Rows from block 3 of a small sound classifier, named by matrix and row number. Rows with one number within an expert belong to one neuron, the router's apart. Each number is 128 + 24 x the weight over its row's rms, rounded and kept within 0 to 255. All counts start at 0.
After each expert's rows are labels from the 100 clips, of 14976, where the router gives the expert most weight on average: "strongest on" is what is common among them. Only what is clearly more common there than usual is listed. The data: read English sentences (LibriTTS-R). In brackets: how many of the 100.
# router: slot weights (model.blocks.3.mlp.router.weight, 128x256, trained with AdamW), inputs 0-85
# up: expert up (model.blocks.3.mlp.up, 64x128x256), inputs 0-85
# down: expert down (model.blocks.3.mlp.down, 64x256x128, transposed), outputs 0-85

# expert 32
router.64 [146  90  86 113 138 121 122 106 128 110 135 100 114 157 117 159 104 121 172 146 132  96 139 139 143 111 134 140 119 151 135 128 143 156 143  65 130 124 133 143 119 125  91 117  80 187 136 160 168 152 161 154 119 110 144 177 121 167 110 128 106 106 152 138 129 107 157  96 133 136 135 129 117 150 109  79 154 173 118 117  69 159  88  76 142 145]
router.65 [130  89 101 134 111 119 103 101 119 126 139  82 145 165 138 130 111 126 159 154 128 106 135 118 144  95 164 162 148 140 133 140 163 187 130  76 131 109 128 132 145 137  86  91 100 179 107 136 142 139 157 158 131 134 139 178 127 157  93 100 137 124 181 162 128  98 149 109 134 115 104 143 121 148 125 107 146 144 121  98 103 135 101  85 115 142]
up.0 [130 105 105 135 143 117 135 124 120 134 134 158 129 104 129 112 113 140 109 103 151 125 119  78 101 147 123 133 126  77 133 162 136 159  97 165 144 160 126 111 142  89 138 135 111 142 149 108 110  97 139 109 143 166 102 177 108 104 133 139 141 108 139 123 131 169 135 109 127 134 118 139 145  97 118  93 143 146 131 156 161 128 109 136 152 107]
down.0 [143 115 128 124 110 173 130 120 129 135 112 119 130 125 134 169 145 128 140 112 122 144 134 171 134 117 147 122 103 146  87 142 134 106 123 129 156 124 111 149 120  93 150 127 187 121 123 125 123 123  97 137 136 131 143 126 138 130 134 185 130 108 110 105 158 100 102 132 187 111 137 130 130 129 132 136 133 143 131 156  69 114 158 115 130 158]
strongest on: voice: male (91)

# expert 35
router.70 [136  86 108 145 123 103 137 125 129 115 115  97 148 163 145 129 103 118 178 144 131 117  90  94 154 125 116 151 119 131 130 127 134 133 124 113 112 121 118 131 133 137  86  93 121 178 149 147 149 128 139 137 135 151 123 167 117 178 110 130 126 101 139 168 140 140 107 119 139 110 113 136  98 115  99  91 143 166 106 102  84 142 121  93 143 153]
router.71 [160 104  73 129 124  87 116 128 116 103 150  85 117 164 140 128 130 107 191 152 128 117  91 129 149 103 118 116 134 146  93 154 175 156 145 117 114 112 122 164 112 161  97 106  99 172 146 155 146 118 156 156 143 137 139 184 127 171 117 138 109 121 174 170 148 114 114  99 111 137 109 148 109 131 152  82 168 163 110  85 115 139 130 118 127 142]
up.0 [125 164 123  99 176 117 113 140 145  87 127 150 128 128  99 153 122 137 165 130 161 135 113 137 167 142 142 120 120 164 134 121 102 138 143 118 121 132 124 163 147 130 133 107 145 115 117 209 139 127  82  95 154 142 146 148 129 141 127 149 124 119 135 103 171 146 108 139 173 133 105 119 169 147 152 102 112 143 123 165 131 145 105 138 134 107]
down.0 [ 39 133 132 130  97 116 132 133 150 134 118 109 145 144 129 135 134 124 119 138 138 102 142 120 143 140 129 142 117 111 150 126 122 164 104 100 129 130  95 119 122 107 156 144 132 108 131 127 125 133 161 147 121 138 126 143 104 123 141 119 158 138 118 130 120  97 161 123 172  97 112 122 136 120 139 134 114 149 129 132 140 108 121 121 147 113]
strongest on: voice: male (97)

# expert 42
router.84 [119 147 130 104 127  93 138 134 145 119  83 101  99 158 136 167 108 131 151 152 144 132 118 107 137 133  96 126 128 115  91 115 157 145 128  87 124 103 120 138 109 142  68  93  81 173 155 180  85 108 115 129 113 130 149 130 134 195 133 116 128 100 165 162 139  95 125  99 130 143 127 145  91 114 153  83 161 158 115 115  84  92 167 103 131 144]
router.85 [166 112 140  82 121 106 140 137 134 103 146  90 111 156 115 115 132 133 143 165 153 120 112 141 151 116 113 115 141 127  91 128 153 128 137 120  69 127 141 110 110 158  85 105  86 119 156 140 151 129 143 168 148 149 103 130 133 141 147 131 101 114 116 160 121 117 132 132 140 130  83 135  91 120 109  93 177 192  95  77  73 123 113 105 141 123]
up.0 [118 154 153 138 109 153 136 127 139 152 120 117 109 113 125 173 162 102 123 113 112 137 135 177  83 134 135 119 140 138 139 111  94 158  62 104 178  84 160 125 151 113 104 153 118 117  86 169 115 166 100 140 160 131 116 107 108 166 120 155 155 106 136 125 141 117 107 105 134 133 142 140 136  90 163 149 124 100 117 137  97 110 141 157 123 151]
down.0 [152 138 117 120 110 144 106 147  63 121 145 129 133 113 132  72 119 120 159 156 144 126 105 124 130 136 116 107 145 140 119 134 118 148 193 153 125 136 150 110 121 148 133 153 105 137 138 127 136 121 180 139 120 117  93 130 145 147 133  58 129 135 143  67  90 117 160 129 153 156 138 114 149 119 112 138 119 121 138  91 104 130 141 118 119  54]
strongest on: voice: male (84)

# expert 58
router.116 [119  95 118 104 119 102 125  86 131  97 116 119 135 147  82 145  93 112 154 162 115 116  93 114 147 140 113 120 106 115 136 125 157 164 134 108 135 113 158 152 150 119  84  93 113 162 154 141 172 137 158 154 131 132 121 125 154 124  96 108 108 101 145 151 129 118 147 135 171 125  84 143 123 103  95  85 158 142  77  70  82 143 136  94 115 107]
router.117 [140  91  91 125 107  90 110 117 146  99 105 111 131 160  99 139 114 133 178 140 130 113 109 128 150 109 102 156 128 157  87 140 157 181 130 104 110 102 144 140 130 145  77 113 114 169 167 165 152 133 141 130 100 128 142 147 133 153 115 126 103 103 137 131 128 110 117 112 160 102  88 154 115 125 121 113 164 138 113  59  81 142 132  73 150 126]
up.0 [112 127 143 125  81 147 170 113 100 124 108 129 115 136 129 138 142 126 128 114 172 140 127 116 126 125 172 136 129  92 159 111 192 132 100 130 156 123 124 132 146 162 119 129 135 154  86 130 125  81 170  90  80 156 140 135 161 110 118  93 118 117 127 157 135 146 155 116 179 134 174 137 128 138 156  97  94  92 129 148 102 158 174 128 107 142]
down.0 [197 139 112 127 174 127 148 147 116 123 107 136 139 112 127 140 120 118 143 109  96 127 121 110 137 132 133 138 156 104 104 154 119 187  87 136 121 128 166 148 121 127 153 142  81  97 146 114 127 129 109 116 153 183 129 133 123 113 128 111 120 118 147 143 127 126 121 121  89 174  99 128 129 126 134 121 137 127 145 110 121 160 153 149 138 156]
strongest on: voice: female (93)

# expert 62
router.124 [140 120 116  79 120 140 119 102 144 129 143 113 125 153  81  91 114 120 169 135  92 129 106 135 132 132 118 117 120 125  94 117 195 117 133  98 118 126 130 133 131 133  89  97 133 143 130 136 161 162 110 142 101 153 114 108 157 138 126 135 126 152 157 132 127 133 160 141 165 127 134 114 114 132  85  86 142 177 119 116  79 108 159 102 102  93]
router.125 [103  83 137  81 120 123  97  80 142 155 135 128 107 149 102 109  94 117 144 116 119 116 110 106 134 132 131 127 112 120 126 113 182 131 142 106 127 122 142 132 142 148 120 101 134 132 168 135 153 113  86 131 123 153 118  99 157 142 134 148 120 137 153 133 121 155 156 133 158 136 129 114 119 112  84 112 170 195 113 130  92  86 134 113  87  90]
up.0 [143 141 162 135 130 138 160 103 148 116 137 132 138 110 125  92  99  90 143 142 127 140 108 110 121 137 138 121  71  86  85 116 149 105 156 136 127 133 118 114  71 122 127 147 126 168 149 146 139 113 138 128 137 157 140 122 133 131 132  69 156 173  91  59  92 165 123 117 115 125 156 163 134 135 109 111 104 140 133 145  86 119 143 170 102 119]
down.0 [ 98 149 119 127  84  94 105 101 151 135 121 166 129 140 121 133 133 113 121 161 133 142 159 168 138  97 132 134 111 147 118 121 122 137  60 117 136 130 131 111 111 132 122 153 151 106 141 138 120 111 110 118 102 158 163 134 132 145 142 151 126 111 115 192 186  98 117 158 120 149 174 129 130 110 114 137  78 113 118 156 115 117 124 122 130  94]
strongest on: voice: female (100)

# expert 9
router.18 [159 122 102 140 140 104 143 120 128 106 107 122 125 129 140 154 126 132 171 170 111 100 103 111 156 124 123 142 107 134 115 108 131 177 121 101 127 136 121 144 103 136 117  81  86 187 142 157 167  98 132 147 127 165 116 156 115 174 103 120 126 115 138 162 161 131 141 105 145 132  99 164 124 108 132  91 153 163 136  83  95 139 146 106 153 166]
router.19 [135 109 121 146 120  60 130 124 131  97 122 102 122 169 132 132 113 114 186 145 130 108 129 117 132 101 109 134 126 112 120 158 160 188 121  89 105 159 120 142 117 184 107 112  85 186 104 170 170 133 141 134 144 163 142 148 137 151 134 170 110  88  98 166 155 105 142  90 143 104 108 131 120 144 121  94 171 133 103 100 112 156 150 111 148 147]
up.0 [158 134  98 102 143 128 154 137 115 111 136 104 148 216  93 127 119 146 137 120 140 128 123 164 156 125 136  95 146 138 145 103 128 121 147  88 169 140 146 147 136 126 167 137 148 124 116 126 119  90 132 160 135 110 124 107 142  99 140 102 142 124 131  82  92 136 117 136 137 115 164 103 147 123 125 134 125 128 131 136 150 139 164 100 126 126]
down.0 [113 109 115 131  86 150 114 132 150 136 129 111 111 111 127 158 130 130  94 131 109 111 175  45 169 121 108 118  94 175 126 164 122 130 115 122 117 139 177 135 167 145 113 145 108 121 180 120 138 124 134 126  97 100 138 144 126 121 120 116 100 132 151 121 141 100 125 139 100 111 119 115 135 116 103 123 114 153 143 140 133 102 108  98 125 116]
strongest on: voice: male (93)

# expert 37
router.74 [109 106 105  83  98 103 109 127 135 114 133 109  77 146 117 114 124 115 149 131 102 134 109 120 124 151 120 138 101 134 115 142 163 153 123  98  85 123 118 137 141 149 113 104  97 181 151 145 167 129 138 129 122 163 145 134 152 150 141 113 104 122 137 138 116 113 137 107 135 101  83 155 127 132 110 108 174 171  79  93  75 114 160  91 145 120]
router.75 [134 128 110 109 118 107 146 100 151 111 152 115  80 153  73 126 121 107 183 143 108 114 116 128 124 125 108 135 129 110 138 141 150 157 115 114 104 100 145 144 141 129  79  97 110 138 140 162 147 157 118 153 122 163 129 118 140 147 146 130 146 132 140 117 126 127 110 125 149 110  95 168 116 117 110  92 176 159 104 100  95 108 151  94 144  94]
up.0 [139 111 130 119 104 148 144 114 148 144 147 156 159 114 131 124 154 120 133 118  85 128 109 115  94 135  85 165 104 123 136 121 147 132 100 143 105 122  99 129 120 122 141 123 103 173 128 131 165 130 140  45 138 145 107 136 109 154 121 162 107 153 122 124  88 111 138 136 141 130 142 123 152 109 161  81 140 129 114 128 114 114 149 146 110 121]
down.0 [145 157 123 142 104 108 135 116 151 128 103 151 119 122 124  82 147 126 128 145 187 124 146  95 114 141  94 153 155  59  98 128 131 120  84 162 134 132 103 148 116 145 123 163  96 136 140 126 126 142 119 151 125  68 117 124 124 134 127 141 159 139 118 144 185 117 154 121 148 114 116 112 126 131 132 114  75 156 125 141 152 107 153 124 111 122]
strongest on: voice: female (95)

# expert 22
router.44 [161 124 115  85 129  91 156 129 148 105 172 113 135 152 107 126  87 121 171 156 138 120 122 119 154 138 122 108 116 136  69 168 169 166 116  93  80 127 110 160 148 120 110 136 101 127 140 139 143 140 133 131 142 166 153 111 123 141 134 136 118  97  88 143 165 121 140  98 150 104 145 129 131 137  97  91 165 141 102  84 127 160 127 108 120 127]
router.45 [161 124 115 130 112 101 131 124 123 101 176 116 140 134  91 136 124 110 167 133 125 129 112 100 165 113 136 117 127 138  89 147 142 148 104  81 128 126 137 122 147 183  83 109 116 149 132 148 149 102 140 151 146 162 131 150  90 178 123 133 111 119 137 165 189 127 119 121 122  94 138 123 121 136  87  68 161 166  94  90  79 152 106 111 134 135]
up.0 [ 95 130  94 122  93 170  91 102 150 142 164 152 146 104 122 133 110 142 139 131 129 130 125 107 143 113 103  98 137 152 123 145 106 112 130 145 123 134 117 121 118 142 108 114 172 158 127 106 115 141 154 134 105 123 123 137 110 131 119 119 156 122 155 143  61 127 117 132 141 121 152 155 128 116 116 114 140 112 113 114  83 119 103 124 153 102]
down.0 [125 145 119 125 125 136 153 128 155 111 142 163 123 112 120 122 185 125 134 136 122 136 124 142  93 118 136 125 137 141 127 176 123 113 145 158 129 134 175 154 113  95  98 120 109 128 118 118 126 119 155 128 102 118  77 141 131 134 141 143 151 137 136 105  94 129 160 133 131 116 116 123 122 143 130 146 109 110 118 129 141 133 147  96  92 128]
strongest on: voice: male (98)