Rows from block 3 of a small sound classifier, named by matrix and row number. Rows with one number within an expert belong to one neuron, the router's apart. Each number is 128 + 32 x the weight over its row's rms, rounded and kept within 0 to 255. All counts start at 0. Numbers have three digits each. After the name is the row's rms in percent of the matrix's.
Before each expert's rows are labels from the 100 clips, of 14976, where the router gives the expert most weight on average: "responds to" is what is common among them; "loudest" is the band of the loudest frequency at the time of the peak. Only what is clearly more common there than usual is listed. The data: read English sentences (LibriTTS-R). In brackets: how many of the 100, against the usual share in percent.
# router: slot weights (model.blocks.3.mlp.router.weight, 128x256, trained with AdamW), inputs 172-255
# up: expert up (model.blocks.3.mlp.up, 64x128x256), inputs 172-255
# down: expert down (model.blocks.3.mlp.down, 64x256x128, transposed), outputs 172-255

# expert 28
responds to: voice: female (96 vs 52.4)
loudest: 250 to 500 Hz (38 vs 12.1)
router.56 100:135138163170108134102142103123155138131119152130151103133105166127093150162071125164190086101129144164106195128120135154104088130145145094062087128175071130158153150161163158063112133089108101090140187174199138182109107083150151150087122100086136161093
router.57 115:114162085109103133106169090080183142149087136166144097128159139141100180144094115119171052103115191118103142142099110106119148108198138081151106084154100156118157126135158100073155129068121079103153175192192150193151143061117179129080147153123113153132
up.0 138:130144139139109097143121090149173102150162097143121136121143095131157109114138101178092153135140131116088129073124139095106137129129065129087158129132169230111147140120127143143145136075101093104134151113195104135156162102163149147145137152085096122138
down.0 114:112180135116111155143055162059137148145122125006135119119120128169134098126140156099123138092116161149120093255136137127127058129079193138122165111147059056153123123151126122155122130189110123142117116146012141135127116103125077158147145167092131113154
up.1 074:237127105157089165149064102127068140122187159134097202116131135096141132152189125177182110133091139145100128034122180182151121162160117104157152126171120117075140129139125155129116123159105124153080104153119152142023113159116098183128100157159142121089
down.1 088:015088126141143106132054110141155139143133124146086135151114150106110181101146234117158119108178090052118100237133111128153176087086078155142166128132207183084195141153133051180175148137184142198127118108203137098157081097120131189142159213106144163117
up.2 104:020147154102098141122154143140125107169126179123143149139111138186156158153098105115113104129182122153155104168062099160142163152147086133142159104145080160160144139108122131127155101152091117168116040097141106149163105106098100086129130109163054153109
down.2 107:091062123133134150129059130133119122130131119071141149105150164130141179138131115109235130105118172190127114169132123129166117115120110099137089093140217103126225075163110163088127083111096120060132122147134148151083062132092108161067096180107148167145
up.3 161:209129130148093117104113114142098170100111114000140129156109104108092141144126078176091091102097188117105120098127150133164154152168172155179106133109057144095048090160127091146127140150100130126121117173171079131154121141094178095090114146147144159106
down.3 132:007217123123144134137133122156123121109170128193109083106134139181137080128141149050192119136143020105127167061124063117111103157018141115150115141133189100195109195149136086127129099136135136115146133112084217164145095167139121141136154089147111144124
up.4 125:157149130149110137131108097103054070132125155118124155195129118166145017180123109157163090138143142158110126131139137111140121098110142123047144135130020136093077105138099129159117131121144144119165198121178127157059139097132144171133141134115180116100
down.4 104:000220133116125102129096149162100154144097125061143119115119164130135202136161146120076134142148142133133142080126127099108079143225106116129097143131157205146088101107148103102164106091111116138132121160150197115109170121126119058102096129152120125148
up.5 113:076150126126169149137134112137101136106101159159135093075147113065143100150152139085126114114131098169119116103137127184117148132201113115145150106170034146106191102116113115050113135123138116087136150131130178156038150081121139167136149119143164115096
down.5 109:089126130167139149110122120125162140177090123102116117110126164124143091130105109159077124102190190158128118017135121112142162159170066131156118091118098138112169147113125181127173124152153129145135120165141028131154155196124113016121114203125124160120
up.6 097:121094145108123167117077112066072103148107150145088118089093180169142102062108214134153121138174125126123177151098104144093085152096134139173147178124139180115119133101121087080120108154081096107123152112124183111100160110091131145132116122133165131160
down.6 088:193073125155124126116157157081168138131107128096116092131120086164127171134141205162063128121163146150123138026120123130117139130157057134151135124133092049150119139118109194063133192147181131162133072102100157116110138111103124111108081196118128104112

# expert 33
responds to: voice: male (91 vs 47.6)
loudest: 4000 to 8000 Hz (29 vs 5.2)
router.66 101:141105107085157131067191124071112104158146151160141133138193108111135140145113123159146136114124146168184149129140121178132094132137159096100143112125048152182137128058152070131114130101181108163155210078160094173130142060108138128114136100096112140122
router.67 099:146117136100148145107141097111117138151078174159145109117158128120127139127082101149205097151169178195191125101107124178139137156113141165129177078185057177149193160146159085144131141089128103124148186138153081182174165061065139151091168082083153129122
up.1 102:225172122109172164151090124147081124159149159118126091084152141091094147130135189141149083182113141137132149147109124117126132115097119146143105133134043143140151153100152118152109178139129113181163155111112111137122128142110085178121145119065166100162
down.1 123:060071132100123156133127120115168136142127132132164121091129135115162224141131174122161137100173043178118079116123140141131109125095101177128103123108134241072139092144139110098104114167138131084122101098168208114129150172172109226163118123116145088116
up.2 050:108166115129124098119117157143141163193150157110079131138127149173075147127108132152111133085145140094163100076131145140093084132119134099086092133117163142103067112154086134113134157102119091171162060177136137097141106106113077079136149115153058145126
down.2 050:078083122158109138120165109097078110125113136145146131154136049130094174117093176144188121136103108073127181221119116150169219103101153068150131104149084139123127125139108117158149171133128147151126133057180156169176115110118193109099115085107116112121
up.3 067:056117155122100090111160084171088150093151105146122149168155153180120206116108102072081108147118148116149174045123167137125131102166180137066188133116165111123089085170161182104128157087145128150104070125132114100120084172156091203088125190187154093158
down.3 067:240104111133143162135138097132192117093145122073130094092130131141124095138136184074174126109109189036112159225111120114131117126042119151161146137158109182125096115153121097128140134153113136101140079130134135134085138093148120061113151052105124067113
up.4 111:193160103083131143143170078090133115101169154127130100028145099112151178155149171134138125155102104201072117119104159160117113147108096126123143082168127119134120075113127102096091105149205136125131090131102146130102102143196148129133152120183184158108
down.4 109:135023134154107137140161100162123138128040129108176135098129130062141165115146087139030123111083090099130105128127117139073166128142143151065183100119191198194147112117122074087123098106098118142143077130112087141139162100127133160215147129151125119125
up.5 085:073073152118183150118134170121113103106131067132171127195127112187171101193130116124114185142155102218174150138127142133136132141132217146123101160100089148170122063122144097046095152138088147117080165121168153131128179208132150129122169116112065085116
down.5 077:174255131136138100127148115176118127143129129133124149147132120086102162131138027161075124177105141142139134132121128150108114080137135078142189135121175157100122173150147200143117112072127119116123128137135094085134114111123154108139136056155145111142
up.6 099:083062125102124080156124140123101108151152147128137160070131114182132127120134129193102152103150127113138109157099095179132171068125057059059109129120172133161102149135174150073141124090085119205157089141203138106058085104156122097119115142142076106128
down.6 099:106136129171134124134140172162166128140123124091114131158131098128134162132101000091087126073076091123121149171130138070121099113163183105120094098170015095165111149098137150110129117123149144136121127098096156171158075114087178124154097141151131144121
up.7 108:063109103138193116150123150122130114110086138155143123116169130140174145135152177131159129191172145137149122094099118139119103145178090112161123126185040171077218071135152140171134112133130093119061179106102137134176123156113132134123126088147144137150
down.7 107:054255120118109141148124129137094155115123111102167127145091073157126109145129065154066130102054125155130068102135136132104104079248160123076122119120131000113139197139121142114113150166151117106107144153118146085159154104106110061095107128103127160118

# expert 24
responds to: voice: male (99 vs 47.6)
loudest: 4000 to 8000 Hz (33 vs 5.2)
router.48 104:169067148106205102108164109106089104086096146189137097144150153131128171131092129151162133136125138149134125105127127192096069117105133112130118050154040182163143139100109073138150126139160083144154193150134113153124201120116158117108156087116134145141
router.49 095:168116093117167118117131085111115093090069143161180113134169133102128201107049115174164124115138129191112130101125140210097109116110159092080145069131048138171145132116162111160105103133145110121152199101145097179131173104092105109072104085138124166096
up.1 110:146173136107113113157076099089167115122141141106163163103141149160126102107145138132190147151155155090149154081103145110089158153184149142096162139083105121028159165154138118076169126104180095105198159145125130080144088106158136179156124135097088142086
down.1 104:086088131138135123114111100101179099153177137157118112170124098100122095133096109122081116153121127132120141167129154185118103113184123157131091130136055141063172166127128097145154115159167123092129118115114218166073161106117100107124083107113143140159
up.2 074:176107111111081133121113158130159104137142073122104118125132097076123166144148231149130101145106133117131136098111090148084141113155166120154170103114143107086110199109103164165147171135108125162064130101099120142136180119196106097164131100170177128150
down.2 068:144079128119115127136137087188122129122092115037160127132099131169118135120161134087109127134057076057115171118123113166139111121128105108129035152097044135130114136076141106138130093138158141128121110112147165114115096119134102110130183110124145137130
up.3 107:150155166073201144129127150113116156192130107208167135207131175124171104152161058166154169124158176111121138100134152144159132100066135113097147161096106103115075133165133156133124143076122100147142116195131134148164080157132201094130139190175171153113
down.3 095:023083140146116167122128110114154128139148127163125087170118100106127127118100225131105137088127158125137151198132128133147122127120149113130144157146056029152156104127111040134077141131089122000140142110191038121110084128113135202109091055160127164133
up.4 095:244120136127132115132175139135106150175116146158107154119147197116110161096178175092141081109137117155086158096127092141145094167133130114159125149116099199114126122110148115076112151107160141110147180150115160119144111103148137142129132159088178126123
down.4 135:029000140127140115128095092149108135146117131098100126126117103064140116131126178107187131111119069190130096069124122180174138116013095148112121133129136105172160128124118162106109140092118151136136123105118033122140111136132123255173113133126141093120
up.5 155:120094090104142137141133137139101135174145145049124141154189141139139151153152127180100182127068121160183125146122145134115124151096159124097124156103198081127153079135178160062112118096137149113140110156164193109109151180144111203157140164142164050144
down.5 099:181128114109134117115162134146158127117107125090124094191132088098118143143118120137160137135179106060131151224137129115150113140000112120171119116106061163146175111139101123070158113108161140162110113128121063100119130140125152095188090106163138126132
up.6 050:078131061103120142194138127134141068119139110088123097128138080179105102138123132095140161143151069162121089104125141093067159092098109141144099124138152086141141126133084097178192119135178149104100157117112159144096135181158161171163146095161204104102
down.6 058:173141124089134136109108156150181142120120108125096102156155069072122176139145085185076127120085220000099088161142131111133111132156158099129167117130102167109183155169146099109132113085158145225134112163228109145136044096142107140136113120121128123128
up.7 157:230113115137124142114182103096128116131121151096093125165160115173123097137109160118131136176104122061130147191132153170078116143141124099157134081133042137145097103105156136105156127176128081137119160115150081129146173126156142218114118155151201130124
down.7 132:160189118146125131122063163156166142157121126135114106115170133154119197125130209172209124140116166152130150121147166141145068103066077127107107099127190098103137134178132186167127152042155137177122143122115189160131133183130161103166144132102144110139

# expert 17
responds to: voice: male (76 vs 47.6)
loudest: 4000 to 8000 Hz (46 vs 5.2)
router.34 105:137094167074203118075153097124099119114115146189137089108155137078147138137119122180133136140131109159118108096099133182086110169136149110130194118131063166140143114109176129068139107136151109164139210106124093163142176105133143134146122079096101107127
router.35 095:111137154089163098122135086126146112114108188171155081093171151123152145143102156157155142107147162171163085131143130208110096135098111121108160084166064172141184111136170084080163130128178129120140193126161099154163190101075103129103105061081165098105
up.1 064:170115119152149104136146150100158095111159153137109189139147146137114118188141080116070114160127133063169111109182158058123163118098133100128213136090116179161179154079145049135180159130136107212084084081097149140085132133128167154161119101135068119112
down.1 064:061097132146113117121142093152107113149116147109153151145182090122161117136124113164153122153137118120140151103135130111157131159052095133161100109166066020050145148155135103102104144218121133042140143120124059113142094103128177071168063048039130082116
up.2 124:130135140114191165160066172097157120138122135182129137178190144088114136106140120153159132167072111058163133080136139166131134184111160111079078154141093163109099121060098175085104113138195123144168164099110070128111128147194158135108146187158129089144
down.2 131:070203135125120114137147110137101134134148115087078175073114177164155154120123215133113138146150102158119113172129128128138077147168073136113126112122112112151148075115124113097106125126128106083145157144131141072155155170124116126099163118085122113117
up.3 100:182091141091113151137113103181149130104110174092119151093120166083097143107113174121160092149197080178115070075098143159152072107137077126141149121087025179156152109069154129099098100123109156161119121108170155094117141109160132157102146115112157103112
down.3 143:171154132148127152117118057110104129112114130127108054082120144088109102127146191132070129137164059185123098094119120124093109139109115124134094126085255132174168156141110125101110113132130123182126141141133122133081104131119100255168128178181153121121
up.4 101:230106112130147122141045167126106151129097102138152103106166107129145165112091149128131139163137057132089093131140082171106127141065105134126132176119026171179114125099160164164162106155149123209066167152124079151107141142144098188101156170108161097151
down.4 123:068167128123138146131118057110156132121154130157139158105135159074142222122164148089134131140148085210133106108126121149158132123173100151136114102173255171176093112086137128076108157145201133153140128129120157094119118133109126255163096113142142107131
up.5 098:166095145118195156098211082170121174160133206076126155062167090110131213122139175117139153106070133166126109115126122161152102134173074150098152099168051121098101123076188109053126145114147094171119109165161133120197101106139132170100123112117168147106
down.5 111:144135132181115142128123076161147129110127112181142101143122155055117109126142143131140137136096136014144119042131144112131163162077102090119081143114253112179131070108135158138131119090189126189122091151095101049133140141122122146184115179179126136136
up.6 084:164135150126148125149103124147052164081129124125116141116135115040120137132145146138147134157159104127065126129139062148160124205115176118116113142109132183163156143074144147104107127101208138117169139129121126134099155168134130187143070128098157111062
down.6 105:168000128137135133137200123099078107124144133082129143126144141178128153126128169103143133133188133154139130079118084143121090138130086161103087113123217180099077101092130086106097103117064141130154111118188138122086213157140148197136146188094110165147
up.7 098:138112127066094148152123177128117154159117160133157096159102086136129181090116101109193086078175119154107140105146125132145151115127079075086142114126175157105097128113173104130105149149134080159114149182102136118145066098171148143096130160105105133130
down.7 097:056086126108142162136191147105152122148131129169101165126125145115107058128099116105127133160129146167117124149137149117137138111013148122173154125093039071090124124135108135149129106160123126050113127115185087123138172092128155209137082134124128135108