A small sound classifier, trained from scratch: batches of 128.
Rows from block 2 of a small sound classifier, named by matrix and row number. Rows with one number belong to one neuron. Each number is 500 + 50 x the weight over its row's rms, rounded and kept within 0 to 999. All counts start at 0. Numbers have three digits each.
After each neuron's rows are labels from the 100 clips, of 14976, where the neuron reaches its highest value: "top examples" is what is common among them. Only what is clearly more common there than usual is listed. The data: read English sentences (LibriTTS-R). In brackets: how many of the 100.
# fc1: first MLP up (model.blocks.2.ff1.fc1.weight, 1536x256), inputs 0-127
# fc2: first MLP down (model.blocks.2.ff1.fc2.weight, 256x1536, transposed), outputs 0-127

fc1.477:573484461427478522494453549574578496560471533462452444436487564552477450519566550421563506592414496497523511560411490502501551457586556478525521539450504482500546555487506457509542499504526478488553493464490451486477500627528463464478466558489437503538532468518483594399558467458493489402520455399514419517533494522490609524521505524511525445525483412585576521517561518476537505456536
fc2.477:443562418456471419536495461524557509399493472483397476553472505437427540560388544559460545431521440459327538572508526513534415459454475561624494569579507508425486493487496524570489447508483493408526519554497527514557499524439517517547551507520501496452581519467448489419547417545508483484494530559441480437464431534577476499527506518441526584519517501509544440499392452507488486569506
top examples: voice: male (89)

fc1.419:454521505452421477464553537431609436519441518494511390643451469567494498435512483426514559504587502512574427434443509540488517562485456412446515577502503554474455526443549443515468458458474426599584518543522509520423490462529443522452462507517433445541498455543478482528510439575597486445482436517528525562566471425530476490564518482501497523574562477485394484521497623503434551559429
fc2.419:478339524443494482478463477484533493434586542499421446524545439502367469575533453405470508558443517482629559527535534558518536497399529533544503513546546493520562534639471495506471586456517506587469497541453441582510472539401517527528471548488370484478472537595540540418505435461479524528479489470483563493496492518506535509457488422417435548523464547395597522559554452517512591406524
top examples: voice: female (100)

fc1.43:493534499609493578504486505507454554510453550504482441547566468492474488520526511495500452490431541487532471503542437474515550484455536523483465526494628505573491495550515444432533568531523530493435516473574550492541504480494454483537474484524574498461557531456459441422490453469525508522574523500535496527391482438495467481550484539490591502537507485555553419528427402560473468495499
fc2.43:462526514575463512526488491450556555572535474474537411526431524489395512420525479526599489486486448482627478541490458479548484550582488447565507501522547536475497544452484531503445511559537501564485446526511481405547488520499551491499507509471551484487610468524546481399566423488525385528519549629607584475488471462542484514506507443513478613408457498487477526487435463573450379594536
top examples: voice: male (92)

fc1.615:532485578498496482412574470479545403472486510495436569559523516541491405442556498387559530490508524527451371541533480471474559465510518529485498458488450491522511406492494434546497437517506514460515422496528501583501433585472364550576445488528473559383446485448544406601565538452525494451486488541510462393573446529453523459441421580459566494521538555449409520557543488524466513566470
fc2.615:511533473495490442473522479452531505579436493472384515484473500474547436455486519529390508527416594511552607442500529527521462414489417558522503526538553531510558560499506409580473505561508477623390444533451483461487473483578548452459536463544490478604526461525534486541491566534521642475528449578485410522560512496505342532454498465555489545478441471505557463487446424536488530475528
top examples: voice: male (86)

fc1.342:514497447519386507477530516506507446587480448473467456471541525536569513498557564492446421579528502478495520576523552509575529473514372433439500515416509633576462510592473602537419505539500479443578423566506442569492452500442508476439463528487481529450524487515515494479480494451522520453529448495653528529478498482481506602469511465538382411505536529492548471463526491529528439516514
fc2.342:484595598553496472427472387494582485461501567426503531526543517511510564507556518653493462658480537598591533534533522489380520433464514488447564582481467543473505470558365421514358490459448447555534559552552528438482461576516449530466454546438558506474535516485452492441590496529473462500480564438459476518478535555469465522504487526590526529492495513448556472410567517487596504476569
top examples: voice: male (80)

fc1.624:512450414534446496570418533467526398395482481617454605496506421486400508582443500491454508505510470524590474518410479576482584532398502493509551539479473497464445448541532543521466528496443391597452534513551514594527513540470475529473464456521542522500495481446478512573603476510507497518515565499465550407594581460596428573462483496505459523599422562529505491495492518480478605533526
fc2.624:535500497466546490461417539524422445593402539553409505537500493488439522541493480418471563524507478416481544529493582458476437461538500476474470575456488479529629444540504491472510463485444479557543526547550461403524438539489459531581537503468517467432400514618449493523532436425476506501489476568502552600507425520436511480503510423534529508461466457295514507523404568470477538548484
top examples: voice: female (98)

fc1.327:476478505505482573514497481489515565505461551520585478515492470450537535370574479522440551432476537462430572432543438509447519565527524560440558454522487505494399532528476456510491489496507446447560521388481463459473377510512487462441450490459578520446512430410485608476585452507486534533415457457523482456619543514559528507540581386425502573545448471525545470537604577468551551553525
fc2.327:486479475497457453533475534529497491419506504508554529504433457470408441442460461619523495514521491522499522468437453486552558506482567565502489562478459481526662457385570513529558440498592477522407532446499442514531496483577588476502510508506570511572413500580517518559468498528582538521549483411433530376453446423510515543468559458545466537494424486429496550501544544483562560351412
top examples: voice: female (100)